config.toml
encoder_experts_per_token = 1
encoder_subsampling = 4
encoder_kernel_size = 3
fusion = "prefix"
decoder_layers = 6
decoder_connector = "linear"
adamw_lr_other_params = 0.002
Rows from block 5 of the audio encoder of a small encoder-decoder audio transcriber, named by matrix and row number. Rows with one number within an expert belong to one neuron, the router's apart. Each number is 50 + 10 x the weight over its row's rms, rounded and kept within 0 to 99. All counts start at 0.
Before each expert's rows are labels from the 100 clips, of 14976, where the router gives the expert most weight on average: "loudest" is the band of the loudest frequency at the time of the peak; "responds to" is what is common among them. Only what is clearly more common there than usual is listed. The data: read English sentences (LibriTTS-R). In brackets: how many of the 100.
# router: router (encoder.blocks.5.mlp.router.weight, 16x128, trained with AdamW), inputs 64-127
# gate: expert gate (encoder.blocks.5.mlp.gate, 16x128x128), inputs 64-127
# up: expert up (encoder.blocks.5.mlp.up, 16x128x128), inputs 64-127
# down: expert down (encoder.blocks.5.mlp.down, 16x128x128, transposed), outputs 64-127

# expert 13
loudest: 500 to 1000 Hz (38)
responds to: voice: female (82); the word "i" (50); the word "my" (27)
router.13:59 54 37 60 50 43 53 58 39 26 52 32 55 50 58 38 46 53 37 72 47 42 39 62 35 59 53 50 55 57 48 58 49 35 39 41 54 59 47 49 48 63 49 51 68 28 54 42 42 32 48 61 55 41 50 44 46 54 41 49 63 41 49 52
gate.2:50 50 37 56 44 55 61 44 40 27 47 57 39 72 43 68 42 62 55 58 48 56 56 34 64 41 58 51 61 56 27 46 37 45 41 60 59 54 40 57 42 65 67 49 31 47 52 53 65 41 47 42 58 40 28 54 44 64 54 36 72 49 49 58
up.2:65 46 24 56 39 60 46 43 44 44 55 43 56 42 39 75 50 36 45 42 64 46 38 42 41 44 43 59 54 39 48 59 56 42 38 52 37 56 39 57 62 47 71 48 33 44 40 47 45 51 40 47 62 56 43 36 59 22 64 48 62 29 35 68
down.2:60 33 57 43 48 53 37 58 39 62 31 41 66 60 55 51 52 57 71 43 52 44 65 48 49 50 43 52 37 50 57 54 56 43 58 50 33 70 52 54 61 56 60 32 37 60 50 42 61 35 58 52 44 61 34 59 41 44 49 45 38 57 54 37

# expert 6
loudest: 250 to 500 Hz (49)
responds to: the word "you" (34)
router.6:61 50 57 76 59 59 36 52 51 59 40 67 29 52 45 71 38 53 48 35 30 41 65 52 54 53 26 37 47 61 46 46 49 46 44 42 51 57 65 41 43 40 56 46 49 43 77 49 49 42 42 54 65 66 54 42 58 52 61 44 52 56 39 52
gate.2:43 54 53 53 45 42 47 44 64 47 26 44 49 68 56 67 67 37 48 44 50 56 56 38 43 48 52 54 62 39 54 49 48 59 64 58 39 52 82 48 40 42 48 40 47 40 52 26 49 38 45 33 44 62 52 46 45 45 50 51 64 33 45 44
up.2:51 38 54 46 62 42 50 61 47 68 53 56 47 44 39 56 55 66 48 34 43 68 43 49 62 66 22 59 64 51 52 41 43 58 40 42 56 56 63 47 55 58 42 45 69 46 57 64 58 59 45 55 34 54 55 43 47 36 37 35 30 71 58 40
down.2:23 59 33 56 52 51 38 56 55 43 60 50 48 48 60 45 60 42 62 30 58 59 44 60 33 44 58 45 46 53 44 58 64 45 61 43 68 57 57 53 37 59 51 50 48 57 51 48 59 61 39 41 48 67 46 52 53 51 57 43 60 47 54 49

# expert 4
loudest: 500 to 1000 Hz (35)
responds to: the word "the" (74)
router.4:30 62 56 52 52 28 54 51 65 46 49 49 60 42 45 39 69 59 53 46 34 58 51 49 49 61 68 48 54 44 56 29 54 65 53 39 37 50 48 42 60 49 37 49 59 63 63 57 41 48 59 54 73 52 37 52 58 48 41 50 51 52 57 52
gate.2:35 50 40 56 53 75 15 53 73 51 57 60 33 49 62 52 52 56 49 43 52 43 53 49 41 46 46 35 48 56 58 60 58 51 51 44 38 63 36 54 70 70 53 48 50 28 43 49 44 51 50 54 65 49 45 42 64 52 44 50 46 30 54 52
up.2:71 51 52 61 71 32 43 45 47 50 48 52 58 55 62 54 66 30 39 59 60 46 32 54 34 38 53 78 56 60 49 59 48 50 49 58 49 44 41 61 53 56 51 68 53 57 37 50 31 47 47 52 44 36 50 46 46 39 67 58 54 46 41 52
down.2:50 59 64 63 52 48 45 46 54 50 58 53 53 47 56 46 42 54 70 37 58 66 44 66 50 44 41 42 46 45 62 59 19 51 34 44 45 54 39 62 67 60 62 63 47 66 49 56 63 55 43 55 49 55 47 52 53 40 38 53 62 37 62 43

# expert 2
loudest: 4000 to 8000 Hz (64)
responds to: voice: female (82); the word "said" (30)
router.2:54 44 44 53 43 57 47 30 46 56 34 60 52 42 57 57 40 32 53 45 23 65 66 66 48 54 56 49 31 47 40 59 50 66 40 69 47 44 55 48 44 55 58 52 29 45 63 59 54 50 42 51 64 53 49 51 67 53 44 42 65 55 34 48
gate.2:62 58 49 56 53 57 65 45 52 54 51 45 37 71 38 33 55 61 49 45 58 74 41 45 45 60 36 36 66 55 47 53 49 41 38 61 46 64 48 45 45 69 56 69 53 47 66 43 49 53 63 63 45 45 53 64 40 41 40 44 46 44 57 60
up.2:47 46 58 58 47 57 49 29 52 43 39 40 46 46 38 41 46 46 54 50 68 48 29 35 41 59 29 47 43 60 57 62 62 56 41 50 50 40 53 37 67 71 64 61 43 57 64 52 54 45 70 47 43 45 59 44 52 44 47 45 52 65 50 60
down.2:57 60 46 47 54 46 53 51 51 58 41 38 55 51 38 39 50 54 41 38 76 31 50 36 36 41 43 49 44 43 59 63 65 48 49 62 64 41 64 64 44 59 52 55 56 43 41 45 50 40 47 48 48 52 43 68 46 41 60 45 57 54 57 42

# expert 14
loudest: 250 to 500 Hz (48); 500 to 1000 Hz (28)
responds to: voice: male (88); the word "the" (77)
router.14:42 38 56 45 37 37 36 47 37 64 62 53 42 39 38 41 48 38 64 50 50 30 28 63 45 30 64 45 48 59 35 35 48 60 48 36 53 51 38 49 43 51 49 59 36 64 64 53 56 51 53 49 65 56 67 38 54 66 39 49 44 50 51 51
gate.2:48 42 69 50 60 49 42 52 69 32 33 49 51 55 54 55 53 31 41 69 50 35 45 55 61 42 53 62 47 64 51 54 55 57 44 54 49 47 47 49 47 47 37 59 46 56 48 39 52 48 49 56 65 24 37 45 43 33 36 52 21 59 62 67
up.2:62 61 51 33 44 45 51 35 60 48 60 50 55 33 48 50 52 64 54 49 60 47 39 49 40 62 59 54 52 36 47 52 38 48 66 57 48 46 44 46 31 65 37 53 74 45 55 65 44 48 42 44 44 58 45 46 62 60 44 46 63 49 46 40
down.2:62 63 38 54 68 56 47 78 29 48 51 44 58 56 41 54 35 46 53 54 52 36 60 61 47 48 46 60 55 59 56 36 32 46 56 52 62 47 56 35 42 52 54 57 39 42 36 51 53 52 42 61 42 33 33 59 53 44 49 58 55 60 42 41

# expert 12
loudest: 500 to 1000 Hz (34)
responds to: voice: female (87)
router.12:41 41 53 66 58 39 48 58 53 51 49 37 53 36 52 41 34 54 60 47 36 34 31 65 34 56 65 59 44 67 34 41 59 57 50 45 38 53 49 61 39 59 53 51 41 46 66 39 50 55 39 62 64 44 51 32 65 55 42 58 59 52 66 46
gate.2:52 52 59 51 42 57 42 56 44 59 50 44 41 58 55 49 38 52 42 61 42 50 46 64 50 50 44 46 53 73 48 66 52 58 61 48 53 46 39 41 45 49 64 65 55 49 67 69 40 67 44 56 46 58 44 48 62 36 42 60 37 38 61 53
up.2:52 63 59 52 41 59 51 56 48 53 42 40 52 59 49 57 45 57 33 61 36 55 52 57 58 48 38 54 56 77 49 64 57 56 63 40 62 54 39 42 52 56 72 56 42 54 59 65 41 65 48 57 37 73 45 56 56 34 41 59 39 39 47 50
down.2:35 43 59 47 54 45 32 54 54 40 43 45 61 56 48 65 63 49 33 56 41 50 71 49 40 53 61 49 46 63 66 62 59 56 26 51 46 50 47 50 44 43 61 53 69 42 45 68 30 41 46 50 47 57 46 47 67 44 39 68 48 31 46 56

# expert 11
loudest: 250 to 500 Hz (57)
responds to: the word "the" (81); voice: male (78); the word "of" (52)
router.11:50 53 62 47 60 52 54 47 55 75 63 39 63 35 45 45 71 46 49 66 33 39 37 43 46 47 53 45 42 60 54 50 54 60 48 53 56 56 47 48 68 50 55 56 47 64 33 39 53 55 50 47 65 52 57 48 59 66 51 46 51 47 58 38
gate.2:63 54 58 58 37 71 61 45 48 47 50 57 39 52 56 55 67 66 46 53 46 47 57 43 46 50 70 72 46 47 41 39 48 53 55 55 45 49 36 29 59 36 46 43 62 53 44 38 51 50 45 53 70 52 53 31 56 50 48 58 19 56 69 59
up.2:47 55 47 53 53 45 56 59 36 54 64 38 58 50 33 44 65 37 51 64 58 54 48 48 60 45 38 50 51 40 51 49 55 41 58 55 41 42 42 41 63 26 38 61 44 52 45 35 54 56 34 48 56 50 49 44 88 51 37 57 26 49 45 56
down.2:52 59 70 70 55 42 41 48 56 28 44 55 49 44 57 50 48 62 62 58 45 60 46 55 67 59 34 51 37 54 51 32 41 32 40 46 52 25 56 37 46 48 60 55 43 35 44 56 54 47 58 47 62 39 48 65 39 56 56 63 53 57 36 65

# expert 0
loudest: 250 to 500 Hz (47)
responds to: the word "you" (34)
router.0:48 49 42 57 67 49 43 45 57 32 45 46 67 33 59 47 56 58 60 45 19 52 56 31 53 61 26 60 53 68 48 40 58 37 48 51 47 54 55 68 51 43 64 55 59 50 55 55 54 54 58 55 65 53 32 35 49 49 56 53 48 56 38 50
gate.2:51 38 63 51 67 55 63 46 35 48 49 53 53 34 36 46 46 46 45 35 44 44 52 52 50 52 38 23 69 51 46 45 47 28 59 50 70 35 41 60 44 37 58 53 68 35 52 52 37 63 39 34 42 48 36 55 64 53 58 31 51 54 59 50
up.2:54 57 56 43 47 41 42 44 47 50 47 64 39 58 63 46 57 45 53 67 39 56 53 42 43 73 48 57 40 51 49 56 43 84 52 34 33 63 44 47 65 46 38 56 32 50 45 49 48 41 47 43 49 52 48 48 54 48 58 78 53 41 61 52
down.2:57 42 63 56 65 43 31 63 47 49 65 42 54 50 35 54 43 67 71 54 52 46 41 41 55 57 53 38 50 45 54 56 44 40 49 53 76 49 33 35 55 66 55 49 52 22 44 45 56 55 53 49 59 49 54 30 46 42 52 42 56 58 43 49