config.yaml
dataset: "read English sentences (LibriTTS-R)"
train_examples: 15625
input: "waveform_16khz"
encoder_norm: "layernorm"
encoder_activation: "swiglu"
encoder_inner_norm: false
encoder_drop_path: 0.1
decoder_width: 256
decoder_bias: "none"
decoder_prefix_bidirectional: true
decoder_tie_embeddings: true
optimizer: "soap"
max_steps: 16400
final_lr_fraction: 0.05
warmup_steps: 1640
Rows from block 2 of the audio encoder of a small encoder-decoder audio transcriber, named by matrix and row number. Rows with one number within an expert belong to one neuron, the router's apart. Each number is 128 + 24 x the weight over its row's rms, rounded and kept within 0 to 255. All counts start at 0. Numbers have three digits each. After the name is the row's rms in percent of the matrix's.
After each expert's rows are labels from the 100 clips, of 14976, where the router gives the expert most weight on average: "strongest on" is what is common among them. Only what is clearly more common there than usual is listed. The data: read English sentences (LibriTTS-R). In brackets: how many of the 100, against the usual share in percent.
# router: router (encoder.blocks.2.mlp.router.weight, 16x128, trained with AdamW), inputs 0-127
# gate: expert gate (encoder.blocks.2.mlp.gate, 16x128x128), inputs 0-127
# up: expert up (encoder.blocks.2.mlp.up, 16x128x128), inputs 0-127
# down: expert down (encoder.blocks.2.mlp.down, 16x128x128, transposed), outputs 0-127

# expert 2
router.2 098:099117134120109154136116177109091130130147145160118140111105137159122178120127143180153116104130130136146089137109124133131131152138155112152152082106095167144153154137144136125151123107132115129113146107126168110147125149118067119134123127086150098168140079132122156130105117104086132117087140110123114150152124184105128125217108117122125119104148135138164122117105138104165096175115
gate.0 100:090152164111126114118135137108141145091100123123099105125133076122082124145123171123108130126107113093106148167120133196108104117158114156105112123144081123088131164110143146093166116124138098113109141109142112118142152166144161132137162161135162144123116120137133109110120118095133153150128143107121161169120154106118090155138123136131153149075091100116157140133082100060122142125110
up.0 098:127083147153114121093134163156128109147095126106119152122152112164141088116140091158119123122140076103105122165149157093149123156107106090131123170122129153139102116134130085165117146152142133154123136196141102123127073149100118099119145141107125133122160101107128129115147139101136094122096149139104102130161137128131143137133118119175078173136146140119156109132096132141128147176069
down.0 099:107109163135097165130091153144125096175115111128139154145128115130114092108133132137116152146135135107146105132103124119124076115106086109108183149103113097142100144169126177147108170133123117123106133116154125103105121147137150116104129152142113166134118155117157126129128110106131075123079116124099172114137116143095128136139132073120176124119159111172139180144080126094135116175157
strongest on: the word "to" (62 vs 29.5)

# expert 14
router.14 101:141083143161125183133126128110077125157119117125083133151113170116121157111122141175128139112150126090161140155120131138124121118117106145171143099117161088154122119181101117110162107142099167087102111122119158156135135123110097109076112173126149117111167131161122166100156112130113122097120113115136140156152104139105092115177087097146114099136133171128157129106123111121151125142119
gate.0 110:114156146115082162153120160137106110115123127138127136161118122121106107102094153107127146129115094118120098173120100114115126116118113102174146082163105110075091120143159154151122105165135117123099124126108106173199120133156119086121145092136150126152110120090086114133110133146142106109150075111081123125152142161113124088144121113123094150123135125092095122156155160131119163140148
up.0 105:139172123124097109154098135144151145146103092128109107111136115149110110121139118112113098125124116126114118168086130101097093083129131067143146122160102146126142139121139154173111104139167132168112163128092138191136134142162086140168160179097137139144131146089086115106140141101144129103150138150176117151126129140140169102139129108121157088160119143138147092114138148140159117107102
down.0 105:101162118120120083120082137115129124158127121147153110135154170102130133132164140157144171129135130145109153117111128144178073152134125118113127154116135133116113149107137103108191111143092128173099134116137124136099144132169116136120107082114086124081109120133136149126109119121090131082083101092143160105172143189095109123102141185103117098143121144124116090124144129131145130134138
strongest on: voice: male (90 vs 48)

# expert 8
router.8 094:101082143144169189142129127163081133134136131137117114141144136149133088157146108185129132142103160120132145136116124148116135119182129096093123104111122146115128116117128098118112155095137078079136164143145164128165124117070120108090131108161151094139104164159126107115163134120163154097153106126111124143160126069114111093170110144136145111110128134139113108133130112123133090110143
gate.0 090:099081150112167135105106118111127145121106105189084082144134142098112129125103105125161156134158132098161131128033139147138125134127116139139117116155134128110110127156133107148153117136125140135100162151130142107138133150136136095150078154129167153175150143164075099111145134153110126107116121117137148140136094117149085144158107130137144125109126096128146158125108110171102106142176
up.0 085:094076132115164178087090096109139177092094105182085101136127121090131143145130129151112120123112147115162149127060125120143135139121134157144134118145143116125108142115102132127149113156128151137114156130150134101124129158145131121145085166110113158133161142177067133112141123127112131096085135102125149129110139127147108127175094139149139130105141118129144169099123124167113124132181
down.0 095:111140127109089127150109147119137134121117092131188122111140132117137126129151148182126150149141154129103112113122118115093149110154187146126108078109078150136154119129154119127074139098111137145142097127138121147132155166131171107169122174120181149163112161093126092141128112092126111115113110113183108121134126118105107120121134138128112141169100153140109112150084102120074137166139
strongest on: the word "i" (42 vs 20.9)

# expert 7
router.7 103:170085120146091182170134120126076136114108097149117126149126128103131100123124144135136125139129116134095089131103141127118125106116125128147133116092155119129114105096113124104121093096124117111134106109139090158089122094056148133160132163127122183136095174140135095113120110148162140119150120182138138105128114119185113101205157132162144113118116139130112114118110100121121135157136
gate.0 106:146080132102130138085125132163108132134114094162124148129168168153116138164100105139128151134122136094096143174117111141146122146144133113102172086105120117133142110099105148143125157079134154130168136156180130175162101115154117122129163135095151084156110121122143161113122100162124140171133179143123128125133119146140067121121119135082138103103105150074137118120120132124153149150118
up.0 099:140103120127148087087137099161111141133106123112141136137157131124092133169127136146129134093120138093050111142124129152128125151116160144137149113127106101133151121118105177173157144079127109164145136169142114177161134123178145122108153134116150098130097151153144124124117101164138158162142113161142147119131152136167099124117121160098115139132144114077092129155163145153082171120120
down.0 107:159081132128104145134130115147154118111122104154158108114102118137197092119109119130156097113150099111129122148134102138143100086132146106123111109128165157149121182132139115154158123102126156096165163138116160165108114101120122122132146109104134150088120100165119123153102106127090127155166136076140130086129156182111133115146141197151135103130144153125106133133078127133147138162142
strongest on: voice: female (80 vs 52)

# expert 5
router.5 101:137081109094116142145080119123087090129107106157077127112098157119176126137129157171121100119134169126133128129161169130092159130145106137157104111141145117176128123129131108128114115140118131155124175132130140170140110122057111117161116068117157117116122107118156127086132176133139142128149115157123114151126102146132151128204149128140135117122138122142136085145132119127158097149124
gate.0 105:157128132149108135126099111115138199149109091123128079096120145121150099129110116129121120182152129088136135129148177168091127106109154136116115099171140131129160131089143088106117098123104150118091127151142149131118110093111150114153130153147130153093106112142129096155123087113164119144117198137127112100095150083151167135165136132099124172123116129150113143142125121159100106138124
up.0 105:126160104123112116111164078126114083103099163128142139128142125165141113121170139110108148160112139142103131146130133080123149109109141119152140120091159087114144138154120151125131117147153134151152092145114166140108131114153169140155086113207096140107092136128127118117102081092128099156136143163120158114091127100121103176110102121154158150142124113121120171116123115073140153110119
down.0 099:186147134140126139145120098088155118135133106094128130092086095118119113105150134108150138160121138130137111088134101141113175157089092134131142096149119152158124153129111131132104143144141134076169121159090117123137124119145119141100111114125122117208111072139091137103109104099095172150122139118104147141155091128071107106158124135123139120120154124157108125134119132132162183137144
strongest on: voice: female (78 vs 52)

# expert 10
router.10 105:151106111108122135110120140155129148149122137112159110113171118122136096110151133186087115131101129154094142098114090088109087147133136122153137132148109152114086122126121135162116083097140150117164147147168163119171135128071145105153111116171118125149101128130101096137152152132168102100101130125120125176125142120122102083202085161131099138134140139127089111120134127150138144151117
gate.0 108:143106120102145095123111141103153138122095139126144093138136105132134136107150177130106159134091133096114134113115086132129111057159141100149083098142114120156119132085129131151107112118148116099136157114103130113174122133136135117158130077171171077142124110099153135089166120128134131128081071123142115117093121183131129100107092147141089113129136130127115131123110171115145175130133
up.0 103:118096135117103106114120150124170129147099135112142134093097107154125149128139145158114109114121149105140138118108155142130126096127184076152155133176094128133110126153163120131115127156148149138125132108136111138155153056104072112155133108149155094116169125089159138091132091106099103133098129152172134080113124183142136122107123154119150148134139157103115116147144142115171150119171
down.0 103:121124123141126130104116144146098106081162106142122100114126121143091118117094193125111122162115137150124182099158123140146132136118098092126114114151173166128096153126155070144125114135145146165139122167127127162156110102130132131137115168147144111140094134127141191149143129155058132118162137122103151111125144170152110157103156129155132114153113092152123096094162139122121094126140
strongest on: voice: male (95 vs 48)

# expert 1
router.1 105:083101131138115210111145100154078123122104119156131105122132119146125127104114097153119112105155103150097130122144150169123165134122142104103137105140136137146105141138152143158139140159134108145080142103108141131128140138054148109096138178132120142127109124145167104173145116147130088134124112147128131097148123154107144088187143076095153130171101147137145105136132120126133162133145
gate.0 112:083163145136176106127142100119132163127117121107115148106135127076141116124101157101175147147116122076103128136123127144155118169134117121119133154103085081159113102164127161179137139114170122139089135143115147190146134119125100166126105126089119145122138110169165117123131136118165108161138128144142105142144155125151082122085112121126107138181118136099167134155113152120109156131125
up.0 117:102045149141148144094152119136150102128127130162088103129124102108177193100124109097141129137123143111122121121155135113157155128121159126155122119097101135113141127132101129078104113082114123121104092136127114137195170138129128127134110129143127137134096085086162111100100118111093127117125121095104150113136124133111099124134147146130137096085093158111112128119164101141165147092161
down.0 106:150142124146119098073135121153141106120088117136110120153127136137078169101145157140150121165110110144115117134109088104115132128116136133134151150120142157163093143140147152109158131109158107158119127120114152144134099175123069155099121080100160126119113109164112105107100137134172141098134152163098159166159167113083102119137150114121132123122111118148130143103080128168119154079165
strongest on: voice: female (81 vs 52)

# expert 9
router.9 087:102093133133099177145094144156085151137121141169116126082105153137158145104148109179137093128124141123163138125146140147115158154108123134125123093126117115101105100145102165131086129140127119148111134104084100136131128129082100159085100119094116173117147174143139143074135164123091147112139092093143161149149115137154148092187096151125116125135113123138123114130094122123131113115158
gate.0 106:153156102139179150106121184096123112136124141110099126128133149138145085130138168162118089112121107091150126155097155153134090112153127112088123124116104158134096123131096136141128129156155150105164135143125103136105108164073145179102113136165113151081101155110133127136121132128133179150160122104082155122131155105164153163131148118118132135127125099163144076156106156132099130137142
up.0 101:146169073136157116095128151096142102128136147142110137133100157118129078120115178129140101145162091073138144132103136147120100118140131080111095109132090135107099138120088147126140117180157099121159140147151098117108118165107145146101128200160107165104093139111125139117139149114144161122129107110121145104137140102182146142108128115116112107147153112135142110156098151150097126109151
down.0 103:152123155120136138156148150111165133122137178142137144189092148121131100148093078123125107124137117167133131158152146180153081122177145143133136138158112140131124116152139135165154130146144120138105116164167158141120116158144120146156106108091172182094129126099091166140127104171126115096137134119154157129120165127151119126138098134114155086087159119176135152098114123131122143133109
strongest on: voice: male (86 vs 48)